config.toml
train_examples = 50862
crop_scale_min = 0.7
tokenizer = "word"
vocab_size = 4585
encoder_arch = "densenet"
encoder_norm = "batchnorm"
text_encoder_causal = false
text_encoder_mlp_ratio = 4
text_encoder_head_dim = 64
text_encoder_fused_qkv = false
text_encoder_positions = "sincos"
grad_clip = 1.0
adamw_weight_decay_other_params = 0.01
Rows from block 8 of the image encoder, named by matrix and row number. Rows with one number belong to one channel. Each number is 128 + 24 x the weight over its row's rms, rounded and kept within 0 to 255. All counts start at 0. After the name is the row's rms in percent of the matrix's.
# conv1: bottleneck pointwise conv (encoder.blocks.9.conv1.weight, 96x176x1x1), inputs 88-175
# conv2: growth 3x3 conv (encoder.blocks.9.conv2.weight, 24x96x3x3, transposed), outputs 12-23, a 3x3 kernel for each
conv1.52 096 [108 183 115 143 117 121 105 137 116 139 169 153 119 139 120 136 175 151 116 115 103 169 136 139 130 133 124 115 107 112  96 112 110 113 104 140 123 142 139 145 120 143 136 128 110 133 137 145 160 120 109 131  91 153 116 103 143 124 138  87 126 128 133 139 135 154 130 127 140 136 145 128 113 126 143 143 138 140 122 143 156 152 110 129 131  99  99 148]
conv1.53 100 [141 115 123 131  88 136 144 143  97 120 145  94 153  98 133 142 140 135 131 152 130 126 132 134 125  87  75 152 124 120 146  75 147 138 152 128 155 107  77 123 134 133 123  97 144 129 123 100 122 153 130 148 142 149 137 137 124 118 111 136 116 165 139 158  76 104  94  86 122 106 126 103 111 136 128 114  85 136 132 159 106 103 117 129 107 125 150 138]
conv1.54 095 [ 87 111 147 156 167 115  97 137 118 136 126 122 181 140 164 131 141 176  99 110 151 146 142 127 134 126 106 131 162 100  74 146 121  91 124 128 114  98 131  97 121 111 109 138 112 164 131 122 135 118 136 130  93  96 145 142 129 132 109 101 121 128 117 154 135 127 123 143 168 112 140 136 152 103 122 131 115 133 165 151 158 170 140 126 106 152 152 127]
conv1.55 104 [118 194 138 114 135 110  99 158 118 152 118 141 134 122 105 112  98 140 117 133 129  89 144 140 166 105 104 127 123 157 137 140 109 150 121 127 148  89 153 127 137 154 159 147 124 155 139  93 144 103 142 110 143 118 144 132  96 137 170 149 129 117 120 129 113 128 144 156 162 155 110 122 118 199 155 149 120 150 120 154 117 109 113 124 142 121 128 140]
conv1.56 106 [152  99 145 146 185 135 126  99 164 120 113 122 145 130 146 163 116 140 137 103 133 111 124  95 125 130 108 112 128 104 131 100 146 106 115 146  79 134 114  97 115 108 128 156 147 110 139 119 125 105 165 113 124  68 126 132 110 124  75 110 191 111 135  92 126  96 145 143  85 153 125 124 117  94 138 129 111 133 134 104 138  57  78  93 102 119 178 121]
conv1.57 094 [135 151 130  91 147 144 157 132 131 146 140 107 104 131 144 132 129 119 154 125  83 127 105 167 140 110 104 150 138 179 147 125 127 165 111  93 122 128 175 126 106 126 148 123 106 106 127 117  96 143 138  97 117 139 129 137 120 127 108  90 128 129 121 169 131 115 106 149 123 147 156 157 120 125 105 131 130 101  91 136 146 179 129 139  92 127 116  88]
conv1.58 095 [119  72 124 114 110 128 115 106 135 105 145 111 134 121 120 106 180 115 120 139 102 115 130 154 142 109 131 105 136  52 143 117 112 140 116 136 146  87  96  82 132 142 125 108 110 125 138  98 114 164 126 117 120 140 126 108 123 136 114 118 110 187 136 127  98 121 133 178 145 101 121 106 141 117 145 127 114 119 106 153 123 128 154 158 171 121 126 139]
conv1.59 100 [104 103 161 146 169 127 147 131 116 106 110 121 121  98 130 151 131 106 118 115  97 145 115 113 156  99 168 142 156 123 114 128 125 127 116 135 130 134 130 160 107 185 124 147 163 134 148  70 121 135 134 138  88 161 148 124 139 101 164 103 118 148 125 137 131 145 183 158 133 148 103 118 122 171 115 179 102 105 117 132 133 135 132  90 116  79 102 145]
conv1.60 107 [140 101 115 132 151 105  97 117 113 131 103 141 110 132 137 139 135 106 100 141 106 167  98 118 113 202 169 138 166  95 131 114  92 163 117 125 139 120 106 147 119 161 153 114 107 119 129 124 115 119 111 112  97 146 116 166 101 128 106 115 139 127 123 114 112 185 127 107 108  80 172 122 125 127 134 170 105 122 102 116 121 117 116 115 116 125 176 118]
conv1.61 098 [123 183 117 133  86 118 145  95  98 114  95 159 110 108 123 133 114 158 120 135 150 132 148  88 118 112 127 109 139 124  90 104 111 135 145 131 128  73 126 110 150 152 104 120 151 130 117 121 121 140 133 127 162 134 117 123 127 141 194 143 134 118 122 143 120 136 127 103 124 110 106 138  87 102 146 117 125 102 131 167 129  63 130 139 124 125 142 130]
conv1.62 108 [160 116 117 138 106 131 145  93 118 112 136 158 124 155 100 141 136 115 154 135 175 140  72 140 146 106 130 163 161 122 189 116 152 147 132 139 103 127 108 158  84 149 111  82 176 113 121 115 105 159 137 126 117 144 120  98 143 124  78 122 125  90 172 121 183 149 134 123 106 122 122 114 117 164 134 120 110 133 145 117 128 188 124 138 114 125 125  92]
conv1.63 103 [142 119 105 115 128 154 130 127 116 137 124  92 138 124 154  99 157 153 105 127 108 102 142 136 129 153 156 110 136 121 158 130 162  97 120 141 115 157 222 143 154 165 123 118 115 139 117 122 156 121 125 110 133 146 134 131 125 132 118 169 136 130 125 107 164 132 147 133 125 129 114 124 126 172 128 135 113 136 109 122 150 115  93 139 130 120 121  91]
conv1.64 100 [131 103 126 131 150 103 119 160 105 130 170 129 139 190  98 131 126  97 102 137 156 123 160 180 134 109  93  95  82 119 129 136 152 109 128 160  87 105 123 115 174  59  76 158 122 125 141 104 153 126 121 152 150  85 127 122 134 113 122 122 130 132 135  96 131 115 126 111 127  83 145 110 104 151 101 111 118  96  97 105 119 177 126 141 104 109  83 137]
conv1.65 102 [117 127 126 168 138 132 144 137 137 107 111 122 151 133 123 143 104 128 107 136 128 115 120 156 122 124 114  81 107 115 124 124 118 133 100 127 128 141 138 129 114 116  99 106 134 105 168  75 148 109 118 148 160 135 147 110 126 130 126 108 145 121 135 125 115 106 116 129 130 109 131  71 121 101 168 136 101 115 140 111 149 172 126 154 117 150 138 127]
conv1.66 094 [125 106 101 136 136 150 145 140 162  81 167 131 110 160 154 153 155 189 130 150 127 132 154 151 131 151  88 162  91 155 147  93 145 155 117  92 146 117 128 141 137 128 159 162 107 128 109 102 123 123 132 151 158 102 121 130  89 142 140 100 151 131  89  92  76 133 102 137 107 144 118 138 114  99 107 112 145 131  97  67 119 122 108 132 147 123 131 134]
conv1.67 104 [140 105 108 125 118 125 136 112 123 169 120 156 133 138 153 122 163 145  95 115 160 150  81 109 136 106 111 150  93  86 100  94 134 139 130 132  97 115 125 142 105 125 169 149 134  94 149 146 119 152 112 129 143 143  82 143 154 133 120  75 114 122 135 135 111 157 177  95 129 118 116 217 151 121 127 118 112 129 100 107 117 115 131  99 125 158 131 235]
conv1.68 105 [172 121 131 138 122 134 152 137 162 162 138 141 129 200 134 123  83 110 115 130 105 148 109 138 116  98  98 123  89 115 140 123 116 122 141 121 109 135 121  86 124 175 186  99 117 137 151 163 161 136 140 161 103 120 174 166 100 128 124 108 105 126 108 133 131 164  94 150 167 100 132 140 140 123 136 141 174 108 116 161 136 116 110 115 141 138 163 147]
conv1.69 105 [ 90 132 166 119 147 118 139 117 118 148 117 101 118 113  81 110 166 158  97 138 115 115  78 119 153 150 110 119 149 124 127 131 127 106 163 135 142  79 146  85 143  94 145  84 122 161 119 107 103 141 132 129 140  98 149 137 145 127 144 114  70 162 146 180 161 125 125 142 137 144 112 128  94 106 110 119 137 153 114 111 128 163 126 112 127 148 143 152]
conv1.70 098 [139 154 125 129  83 114 128 174 119 133 125 159  77 116 110 182 115 110 148 103 139  97  86 147 108 134 150 106 127 119  95 126 119  97 142  99 109 106 135 158 122 127 123 140 165 132 136 152 135 115 121 116 114 129 113 139 104 131 119  93 201 145 153  97 125 159 124 169 176 135 105 157 115 129 127 108 130 138 131 128 136 122 139 130 135 131  89 104]
conv1.71 104 [140 149 111 142 137 121 113 121 142 136  70 105 118 140 141 126 127 110  96 106 161 125 165 151 129 100  61 129 161 146 106 169 184 154 123 100 115 107 102  98 126 154 112 153 126  92 116 111 117 111 152  73 110  97 156 117 128 107 113 141 133 133 150 155 100  93 160 119 136 119 146 155 126 146 106 151  99 158  92  99 113 135 127 112  89 143 114 122]
conv1.72 098 [124 128 165 130 115 117 125 127 125 148 128 123  83 120 126 137 153 142 126 135 113 114 113 128 114 133 125  82 142 148 109  94 123 153 117 146 107  89 153 128  90  95 144 129 140  89 159 173 155 104 119 102 141 110 137 129 156 121  75  98 144  96 129 112 104 144 121 168 123 107 146 154 124  96 120 113 180 150 118 110 145 128 131 132  81 133 139 131]
conv1.73 101 [167  89 178 100 107 121 149 143 135 162 106 113 115 168 110 115 120 112 173 122 121 101 113  96 152 118 123 123  97 111 101 113 133 112 124 124 167  82 103  57 139 134 154 109 108 134 102 130 132 157 133 141 126 130 181 170 143 166  79 156 128  99 130 105  95 158 147 121 111 144 152 116 145 128 131 118 161 123 156 133 148 127 138 136 143 134 141 136]
conv1.74 097 [165 130 148 219 110 112 110 132 130 104  85 155 153  98 120 107 104  86 115 109 124 123 118 158 107 130 155 137 158 142 101 129 123 125 139 114 154 149 155 140 125 118 124 118 143  83 178 131 151  95 109 122 141 158 179 141 167 153 115 124  87 110 164 147 104 157 120 158 157 120 132 123 164 139 159 146 153 142 127  97 100 109 168 122 158 155 159 114]
conv1.75 105 [130 126 140  91 120 111 106 123 118 120 128 126  99  92 140 143 120 137 127 119 116 128 101 132 114 108 105 136  86 150 101 101 114 139 115 126 132 122 149 124 105 186 132 130 100 164 132  96 124 141 143 114 109 126 111 126  71 128 151 133 122 132 121 121 147 100 165 132 117 132 110 118 123 112  96 125 149  95 119  81 142 204 137 113 150 112 149  89]
conv1.76 104 [124 134 117  91 147 107 149 148 135 131 137 106 120  79 159 117 104 148 116 129 106  64 149 124  96 125 112  93 159 155 107  97 151 164 112 135 143 137 144 118 112 126 161 121 138 126  80 158 116 145 141  87 112  97 156 113 117 131 111 138 103  98 140 112 128 129 138 120 136 161 139 103 145 162 145 141 109 106 141 101 119 106 133 138 135 118 109 131]
conv1.77 107 [110 107 168 107 130  89 128 105 133 104  73  98 134  64 153 128 136 127 172 112  96 116 184 121 139 134 116 103 106 109 139 131 133 143 137 103 116 124  90 101 133 100 152 113 109 132 110 173 124 131 103 136 196 128  97 153 170 153 152 124 130 129 102 104 145 137 128 110 113 113 128  83 100 108 130 149 114 116 133 131 145 121  91  97 134  52 120 164]
conv1.78 093 [100 109 109 142 150 141 104 119 107 127 141  88 116 125 162 126 115 127 137 162  90 170 123 121 140 150 149 110 110 122 112 131 129 172 124 115 107 129 130 115  96 104 158 110  80 108  97  98 126 134 146 111 125 158 172 143 124 117  86 108 129  90 163 122 110 166 110  98 139 141 136 151 105 113 133 115 159 151 138 111 150 150 129 100 147 157 106 121]
conv1.79 096 [171 114 134 137  85 177 127 132 144 125 137 130 130  84 115 108 117  99 126 129 118 128 116 173 118 142 107 141  96 151 172  97 155 131 117 103 128 140 136 123 149 149 141 156 153 146 120 143 120 131 129 172 120  90 141 157 119 123 110 164 124 165 137 122 100 171 143 109 120  80 160 135 129 102 160 136 154 132 143 122 126 159 118 118 181 123 127  92]
conv1.80 099 [119 125 130 145 107 117 149 106 149 125 158 152 143 148 147  87 123 135  92 130 126 150 118 133 145 157 113 139 128 122  91  91 145 170 159  96 146 115 121 169 159 109 127 149 121 154  83  97 135 179 146 143 145 122 144 130  98 114 108 147 109 125 104 150 129 130 135 138 150 178 100 137 135 127 135 159 132 160 130 129  92 120 152 103 166 163  87 130]
conv1.81 106 [129 140 159  90 112 116 123 131 133  82 144 128 120 128 147 147 140 140  53 136 144 130 134 124 125 136  79 127 150  88 129 116 125 125 130 136 152 161 137 208 159 187 136 103 111 119 136 137 132 141 102 106 109 106  93 111 106 143 133 100 143 139 129 160 115 148 144 127  93  88 148 163 113 167 161 109 158 131 112 130  99 116 114 113 149 115 168  69]
conv1.82 094 [128 150 126 102 126 152 130 144 121 141 145 119 129 125 151 140 155 198  80 114 141 111 128 113 117 164 115 115 113 125 121 129 114  94  99 163 112 159 145 153 145 139 106 114 150 152 114 121 135 146 128 112 134 112 122 106 123 115 147  98 120 126 140 141 131 120 112 146  99 101 118 110 104 109 131 135 101 146 142 128 114 140 118 154 131 160 154 129]
conv1.83 105 [116 112 109 128  98 150 127 152 131 199 147  94 108  97  93 128 138 139 121 112 131 104  99 108 113 142 140 106 115 151 157 123 110 162 156 128 165 117 105 104 136 134 127 145 152 144 166 113 113 151 125 127 138 124 107 137 152 101 188 104 107 135 177 106 168 105 135 133 189 141 162 137 145 178 113 127 105 146 173 137 150 144 150 118 149 136 130 115]
conv1.84 094 [133 169 119 123 129 120 155 114  92 130 109 137 113 124 126 137 130 119 117 109 113 127  99 157  97 184  90 155 142 150  84 119 125  99 121 120 110 133 121 163 119 104 106 104 122 137 160 127 114 125 141 112 168  88  79 115 145 129 150  80 114 132 124 132 135  83 108 116 109 137 154 138 122 112  99  99  84 127 110 227 113 134 131 114 123 126 130 147]
conv1.85 098 [124 125  83 133 117 145 117 170 127 108 130 103 100 120 163  91 107 130 167 125 128 173 121 125 138 113 112 127 105 114 103 109 145 123 152 100 144 125 128 136 132 114 135 149 111 176 128 143 159 133 115 166 110 131 180 126 184 165  89 147 131 120 130 141 104 132 140  98 134 140 134 129 109 141 102 143  91 161 132  77  93 123 158 100 144 136 135 107]
conv1.86 099 [125 191 115 123 146 123 107 164 112 127 119 153 132 136 139 130 134 116  94 130  96 134 114 175 128 121 106 127 154 130 148 121 132 139 113 134 142 115 116 122 107 130 109 148  92 121  93 113  92 122 131 128 160 120 111 119 132 131 164 142 113 156 166 153  99 145  94 112  69 135 109 187 103 111 112 132  73  92 131 108 139  84 121 125 117 127 115 159]
conv2.52 135 [111 103 117 130 158 164 118 143 166 145 145 127 119 138 153 130  80 107 119 116 118  92  62 117  88  95 113 119 150 109 146 186 100 106  95 138 173 129 114 155 118 124 112 142 124  99 113 116 122 143 123 123 126 130 113 165 157  83 124 153 149 113 140 125 150 108 122 124 108 120 175 140 149 124 156 141 118 149 136 104 148 179 187 145 155 116 115 116 111 137 120 129 118 105  91 136 114 112 147 125 115 123 127 124 139 125 128 151]
conv2.53 155 [139  99 121 115 130  92 106 132  97 122 126 129 114 139 167 140 156 173 123 111 114 153 118 122 138 108 105 128 116  95 158 170 121 136 105 100 130 116 118 128 137 146 132 129 137 105  90 110 120 125 124 101  97 105 143 146 119  97 126 142 100 149 146  92 137 111 119 168 131  80 148 121 136 128 122 115 130 123 112 105 133 143 142 122 140 107 113 150 121 133 139 186 136 159 143 121 115  52  88 124 117 143  99 106 126 129 130 144]
conv2.54 087 [ 96  84 104 203 181 209  88  78 112 111 137 125  75 109 130 143 164 157  87 114  97 112 129 123  92 103 117  93  93 104 136 141 132 150 173 123  98 123 143 120 140 142 113 140 127 127 142 109 112 138 113  87 104  78 147 129 107 128 119 123 114 119 129  94 100  94 124 140 125 108 103 102 132 155 156 107 118 149 138 136 148 128 118 117 120 130 116 144 147 136 103 105 103 112 120  97 127 127 117 120 108  94 123 137 107 154 158 115]
conv2.55 074 [ 82  87 108 117 133 139 128 142 166 148 155 136 129 141 141 126 134 154  84 107  90 146 153 143 134 129 117 117 130 112 119 100 126 136 128  93 111 147 127 121 142 141 144 150 160 103 122 111 128 142 109 116 130  93 109 130 176 151 149 101 106 169 146  97 150 120 114 150 140 126 127  99 175 156 157 151 137 128 122 104 105 154 146 120 133 112  99 133 139 146 145 140 159 133 114 127  72  74  99 105 125 102 116 112 115 176 170 162]
conv2.56 081 [139 152 136  83 100 125 107 107 122 108  94  78 109  98  74 120  98 111 121 111 106 172 157 166 166 170 203  96 106 142 122 134 141 129 123 109 160 132 121 127 109 126 131 124 139  95 118 118  99 139 115 122 151 138 136 135 103 144 138 119 137 126 121  96 116 128 140 123 135  96 103 117 111 107  93 134 108 108 153 135 109 140 124 130 150 126 142 155 133 169  88  63 105 111 111 155 152 159 162 114 120 126 140 149 121 153 143 135]
conv2.57 103 [115  92  95 173 165 155 142 105 105 136 161 152 124 101 101 114  96 108 145 143 163 128 113 118 139 169 152 115 130 124 137 115 171 152 137 127 118 103 134 117 130 138 124 149 132 136 119 123 143 101 112 142 125 120 105  98 137 134 135 147 142 118 122 108 141  81 131 211 144  81 162 100 110 121 143 170 210 166 173 203 145 137 146 146 139 135 121  94  95 140 119 142 149  82 122 109 103 102 103 186 193 131 165 152 128 128 128 121]
conv2.58 085 [133 130 126 147 164 123 147 140 127 161 161 119 120 141 132 107  86 112 130 131 114 147 131 119 148 124 121 123 144 130 143 138 137 134 177 179 100  87  89 121  91  97 114 112 106 125 113 101 117 116 118  90 119 132 135 134 119 138 142 116 122  88 106  92 115 102 116 162 135  68  91  80 139 149 158 176 191 153 162 192 144 125 123 113 135 109 163 135 127 117 111  99 115 137 196 153 151 184 166 136 122 118 136 122 122 105 131 118]
conv2.59 066 [102 108 146 148 154 167 130 110 161  70  78  90  91  78  95 135 110 122 104 113  76 141 153 120 157 167 131 111 147 115 123 140 100 140 137 121 168 153 114 144 130 106 136 103  80  84  93 106 106 116 128 109 126 124 100  97 154 105 113 147 154 159 155 127 131 110  81 109  79  84 110 105 175 140 105 182 161 136 174 150 124 147 160 119 141 154 153 113 125 120 143  95 105 158 134 115 144 159 125 152 116 145 105  82 103 106 115 125]
conv2.60 097 [109 134 126 134 156 163  94 111  91 109 118 119 112  91 117 118 116 139 108 126 124 111 125 126  78 111 136 127 104  82 109 119 166 133 132 190  89  82 108 115  94 105 137 136 139 102  91  96 105 101  99 144 111 117 153 139  89 169 126 104 215 117 124  94 106 125 102 106 119 139 101 108 117 138 143 142 130 136 126 121 131 109 118 120 133 104 107 137 120 122 132 112 110 132 124 125 112 154 156 139 161 131 120 150 135  85  81  97]
conv2.61 110 [ 93 103 121  99 118 127 154 134 130 135 124 132 143 168 160 119 114 135 111 133 122 107 103 117 113 104  91 162 169  92 166 154  77 125  59  94 152 125  87 169 149 137 164 154 141 141 123  98 127 165 131 133 151 130 135 215 216  76 130 145  94 107 111 142 135 113 135 139 103 104 121 106 130 115 126 137 119 144 126 112 146 162 211 154 161 150 123 101 104 117 142 142 130 139  91 113 126 109 105 100 110 103 127 105 109 150 124 120]
conv2.62 072 [132 102  75 169 148 175 121 122 113  96 125 135 122 113 140 144 138 159 119 114 100 137  95 117 135 117 149 101 110 111 124 123 117 116 143 142 120 133 123 127 142 133 136 151 135  91 134 126  94 138 109 105 142 127 109 119 110 117 122 132 127 122 147  84 157 154  86 117 134  99 117 117 120 127 123 127 139 124 110  95 108 121 124 117 120 130 106  95 133 119 128 103 123  74 100 142 102 114 133 128 120  95 155 172 145 170 190 144]
conv2.63 093 [108 104 108 141 150 177 109  96  91 105 104 108  97  93 118 119 130 131 137 152 102 165 170 139 112 119 112 112  95 111 135 126 124 160 160 157 110 122 123 121 124 119 134 129 123  82  89  85  73  96  80  99 110 101 159 141 103 156 135 127 132 140 149  98 118 130 121 117 128 123 118 110 153 138 118 137 143 132 129 129 158 102  92 109 109 102 104 139 165 142 116  95  98 107 113 102 119 144 149  90  95  87 118 143 123 137 154 114]
conv2.64 065 [118 126 112 118 135 140 112 111 101 118 107 142 140 114  96 152 124 102 124 116 118  97  84 108 142 115 146 115 232  76 110 103 134 134 127 178 128 166 173 103 143 151 104 138 138 129  99 133 136  87 114 145  96 128 105 109 172 119 113 131 125 100 146 110  92 104 113 119 102 134 202 113 131 145 121 128 130 115 120 103 100 136 141 143 121 118 120 128 151 136 117 148 169 121 150 189 100  87 101 118 147 131 135 139 117 123 117 119]
conv2.65 083 [140 133 138 118 127 147 159 146 153 153 153 179 114 126 151 100 105 136 130 110  92 122 119 126  92 121 111 132 209 118  96 102 110 128 135 150  93  62 120  75  79  93  96 126  90  95 134 126  98 123 127 103 110 159 106 137 124 118  97 153 144 108 159 131 138 135 150 167 164 122 151 118 135 139 147 137 141 138 128 115 127 149 168 108 120 121 108 127 125 110 102  87  90 122 134 156 106 119 129 161 182 156 167 186 154 143 161 153]
conv2.66 110 [133 106 107 130 109  61 129 119  89 119 127 129 128 116 105 137 136 134 122  89 112 111  83 106 107 101 120 151 152 104 114 146 118 111  98 115 120 155 143 120 127 137 118 117 137  93 126 119 106 132 124 118 103 102 145 124 128 130  97 111 125 121 148 109 172 117 121 179 133  96 151  92 117 124 122 124 111 124 120  90 127  90 104 134 132 133 137 147 153 153 108 188 155 124 147 138 111  64  71 151 135 132 114 120 109 110 108 115]
conv2.67 110 [123 108 117 141 107 120 151 124 155 186 194 169 105 146 151  92  86 125 137 120 104 150 132  86 159 142 119 180 123 103 168 136 110 113 128 126 116  88  86 137 112 110 137 124 119 133 145 134 139 157 134 156 175 141 135 166 112  93 140 116 115 113 136 121 118 109  98 154 129  93 154 134 111 137 155 127 162 148 111 150 144 150 176 126 171 140 135 141 130 114 148 130 115 155 160 133 118 125 116 113  99 110 144 103 110 106 105 120]
conv2.68 113 [107  93 122 109  93 108 145 120 141 108 114 107 114 122 109 113 139 110  89 126 118 101 107 112 142 143 121 114  72  84 140 120 100 146 115 111 113 104 112 125 125 113 112 123 108 140 146 126 137 152 123 128 153 131 112 140 111 103 130 107 110 149 122 114 104  96 148 143 119 119 120  90 118 127 126 113 136 118 127 130 127 131 127 112 125  99  74 115 106  98 111 146 150 115 142 131 105 109 103 131 158 126 128 150 128 145 168 132]
conv2.69 105 [ 90 104 104 121 131  85 101 105  92 142 145 103 141 170 160 109 113 118 133 123 112 138 153 173 151 133 134 119 152 123 108 141 118 127 144 120 141 127 124 100  99 102  97 145 134 141 100 108 141 111 114 143 138 160 114 110 146 118 112 149 102  89 113 106 126 116 121 113 134 109 113 110 118 130 143 119 148 122 113 156 122 106 125 132 106 119 122 107  87  97 122  93  90 108 134 125 116 142 122  73  97 100 134 118 117 144 156 151]
conv2.70 087 [134 125 105 202 179 174 138 133 144 128 121 120 120 118 135 108  94 103 104 103  90  96  79 108 109 109 111 109 117 110 128 148 124 116 125 126  91 110 110  95 123 125 108 151 128 122 126 126 116 148 122 130 141 116 109  96 109 110 108 135 120 129 151 106 122 127 109 125 137  99 135 117 162 158 149 154 112 109 145 129 131 145 180 147 138 129 114 124 144 135 113 122 116  88 109 128 109 122 123  97  87  91  85  93 119 133 135 127]
conv2.71 125 [ 99 113 125  95 125 109 114 106  98 146 144 138 125 117 119 127 111  95 140 151 142 139 125 130 114 126 132 112 115 107 127 197 127 125 105  95 117 100 142 121  94 134 131 110 160 127 120 131 123 140 131 107 128 121 147 127 120 126 135 140 146 140 103 106 152 113 108 142 125  96 127  89  87  71  90  98  88 113 119 115 117 149 176 156 142 122 115 122  94 104 105 157 172 132 161 174 132  99 127 108 110 140 111 104 111 124 100 115]
conv2.72 087 [ 64 100 108 121 133 110 141 122 133 105 117 114  88  94  97  95 116  91  98 127 126 111 123 122 168 156 154 127 102 117 131 104 105 108  97 110 100 105 108 115 137 112 126 136 109  96 134 105 125 139 111 157 179 148 105 113 102 124 121 115 110 122 119 113 104 114 109 105 103 137 165 125 115 130 142 123 138 135 108 120 119 153 137 131 128 125  97 105 106  99 105 122 130  79 101 117  83  72  95 143 117  90 134 135 112 132 145 121]
conv2.73 088 [109 120 158  98  94 119 115 124 155 140 123 113 136 124 114 127 131 121 104 125  96 108  99 135  99 126 135 125 102  95 143 113 114 105 115 130 110 107 102 114 117  88  99 106  86 128 160 124 133 162 102 148 161 134 151 154  85 108 106  88 122 124  99 113 109 123 132 138 127 123 144 108 155 151 146 118 135 138 105 103 138 130 120 119 129 107  97 128 111 121 100 123 120  92 112 124  86 101 101 144 159 136 130 142 133 167 171 137]
conv2.74 103 [160 155 128 144 121 116 131 106  96 121 137 137 120 131 111 120 109 100  93  88  85 128 128 113 132 132 124 125 128 153 123 107 144 121 114 158 103 106 115 102 123 116 116 116 115  77  83 112  87  83 114  86  84 106 127 133 115 151 136 118 159 109  92  98 108 101 105 153 118 134 183 117 155 169 171 124 157 156 161 176 161 151 143 129 153 145 135 128 119 130 101 116 115  83  91 114 120 106 123 172 220 179 157 171 143 137 165 139]
conv2.75 097 [102  96 132 108 130 140  99 124 145 115 140 135 124 125 109 122 124 108  93 107 132  88  80 137  97  89 112 121 222 102 132  96 110 161 103 148 190 182 153 148 143  97 147 152 101 123 136 140 129 143 127 112 109 135  83 112 188 148 101 123 138 144 113 115 134 104 115 125 121  97 120 106 111 105  81 108 131 114 115 124  87 161 157 131 125 114 101 132 124 124 131 118 125 120 146 150  91  96 109 105 116 108 106 111 121 115 112 144]
conv2.76 096 [146 153 137 119 139 149 116 134 109 122 107 141 147 140 120 128 136 126 105  95 100  93 115 119  83 129 146 125 170 165 108 161 116 123  87  89 104 107 120 134 135 130 136 154 139 133 123 136 118 123 108 141 128 119 141 114 119 124 102  92 162 122 137  95 157 113 123 146 110  98 129 102 143 131 109 146 127 121 114  99 110 122 144 121 125  96 116 117 104 128 103 134 133 145 119 144 153 117 105 121 102 126 116 121 117 115 126 128]
conv2.77 102 [ 89 109 131 134 112 106 127 142 132 135 141 129 115 124 133 102 102 129  92 104  79 119 126 121 136 136 128 167 177 103 157 122  97  82  68 112 177 152  68 161 164 101 155 152  84 107 119 108  93 133 141 123 145 169 128 210 176  42  94 113 106  66  87 126 108  92 106 103 110 115 149 128 140 143 133 136 131 133 120 111 127 137 147 121 138 133 123 147 146 137 154 132 117 129 121 124 125 146 112 128 112  99 132 110 117 139 135 120]
conv2.78 098 [ 65  87 116  95 111 127  92  96 106 108 116  95 179 181 121 135 156 132  91  95 118 102 104 143 102 105 135  97 130 136 136 144 131 120 143 117 113 122 121 110 130 121 106 121 119 120 115 109 129 127 118 132 135 163  88 112 127 111 128 126 122 130 129 124 117 107 129  83  86 130  89 110 129 125 150 118 110 117 112 103  95 141  99 107 125 102  97 124 103 118  70  44  81  95 128 146 163 211 199 117 136 114 119 161 150 148 168 161]
conv2.79 079 [109 130 126 121 148 178 114 157 117 123 143 136 126 130 123 111 120 129 150 120 156 119 132 129 136 148 147 126 147 116  92  83  98 113  97 118 125 154 158 124 137 144 111  88 113  64 111  98 118 124 122 105  96  93 113 106 159 125 119 106 122 175 126 111 111  75 129 136 132 110 139 121 148 154 138 151 154 147 153 150 149 121 137 117 159 200 160 208 228 176 141 134 136 131  97 104 111  75  85 147 178 159  95 144 111  90 139 126]
conv2.80 105 [112  89 115 160 164 182 119 139 134 139 136 131 173 180 145 159 169 155 120 129 132 165 180 175 127 111 156  90  95 155 115 119 157 109 155 130 132 112 147 121 103 134 133 115 139 129  99 112 129 132 142 106 124 141 145 127 115 150 122 113 138 122 133  90 122 111 111 120 118 110 105 127 122 122 149 108  97 112 113 102  80 129 107 121 110 131 144 114 116 143 119  76 116 118 108 115 157 187 139 115 119 104 132 136 137 192 219 180]
conv2.81 112 [103 128 115 174 190 202  99  87 101 159 174 157 124 169 144  94 106 118 125 115 104 160 143 128 141 129 143 111 147 115 135 140 102 153 172 101 179 183 147 156 153 121 135 133 106 124  85  91 102  92  91 120 111 110 128 116 104  77 106  96  90 150 138  90 152 115 113 151 107 104 130 136  87 101 109 128 116  99 142 139 125 132 125 115 129 132 129 139 138 109 157 161 161 125 123 111  98 119  82  80 103 105  98 134 143 133 168 169]
conv2.82 115 [124 100 109 154 143 139 112 107 116 126 148 161 126 118 134 136 132 126 124 122 121 123 133 133 130 117 110 144 136 117 164 140 120 132 151 118 137 145 136 150 180 168 143 172 168 120 139 131 124 166 143 115 138 123 122 131 118 118 124 134 108 128 142 124 135 107 107 139 121  97 130 100 116 120 141 103 102 119 104 101 116 121 136 126  93  86  95 104 101 124 129 168 154 130 165 154 127 120 114  98  87  91  95  83  97 146 135 130]
conv2.83 101 [158 167 167 120 146 132 149 141 120 124 129 147  97 109 125 115 133 141 139 156 123 168 142  94 135 140 128  88  99 101 154 133 116 138 141 150 102  91  72  81 101  77  63  96  80  98 121 109 101 117 101 107 127  99 108 109 101 105 117 130 112 120 124 109 119 126 142 133 137  96 108 110 129 123 125 132 150 127 136 141 113 152 158 139 135 121 126  91  97  99 111 108 107  80  96  94 117 101 104 137 131 114 123 121 104 148 132 118]
conv2.84 135 [119 113 117 120 114 122 137 140 157 162 152 121 145 164 156 107  70  97 110 125 119 114 109 114 103 107 111 134 174  83 140 173  90  84  89  93 135 124 101 138 133 135 135 184 166 112 130 128 137 145 138 152 121 138 118 185 174  73  79 130 121  82 142 134 132 119 113 106 123 115 124 134 122 129 117 145 131 152 128 109 148 157 203 169 142 106 105 109 110 118 116 124 117 119 124 135 124 151 163 118 119 124 127 119 101 131 114 121]
conv2.85 090 [136 105 117 124 128 134 130 121 120 121 107  92 156 166 114 168 181 152 112  98 119 161 178 158 142 156 144  98 112 151 150 101 131 147 179 155 164 135 112 133 105  99 126  85  83 115 109  94 142 131 137 138 185 185 148 123 120 151 143 128 132 135 133 112 111 102 140 127 120 126  85 130 113 111 130 118  97 122 120 102  97 129 112 112 128 129 151  75  70 100 139  99 124 132 117 120 134 178 161 142 133 124 146 141 164 169 164 178]
conv2.86 101 [124 140 147  99 114 147 120 116 122 116  96 122 124 129 117 116 119 133 130  97 127 171 167 167 157 148 153 129 135 163 121 103 136 127 119 121 110 117 123 134 130 136 146 124 159 146 105 100 145 125 134 155 168 161 152 110  91 176 131  89 156 134 123  54  96  90  83  91  93 112  99  85  91 104 113 116 107 106 109 123 126 107 112 103 135 133 146 167 128 128 144 170 140 138 136 134 117 105  98  85 105 104 112 128 117 140 167 157]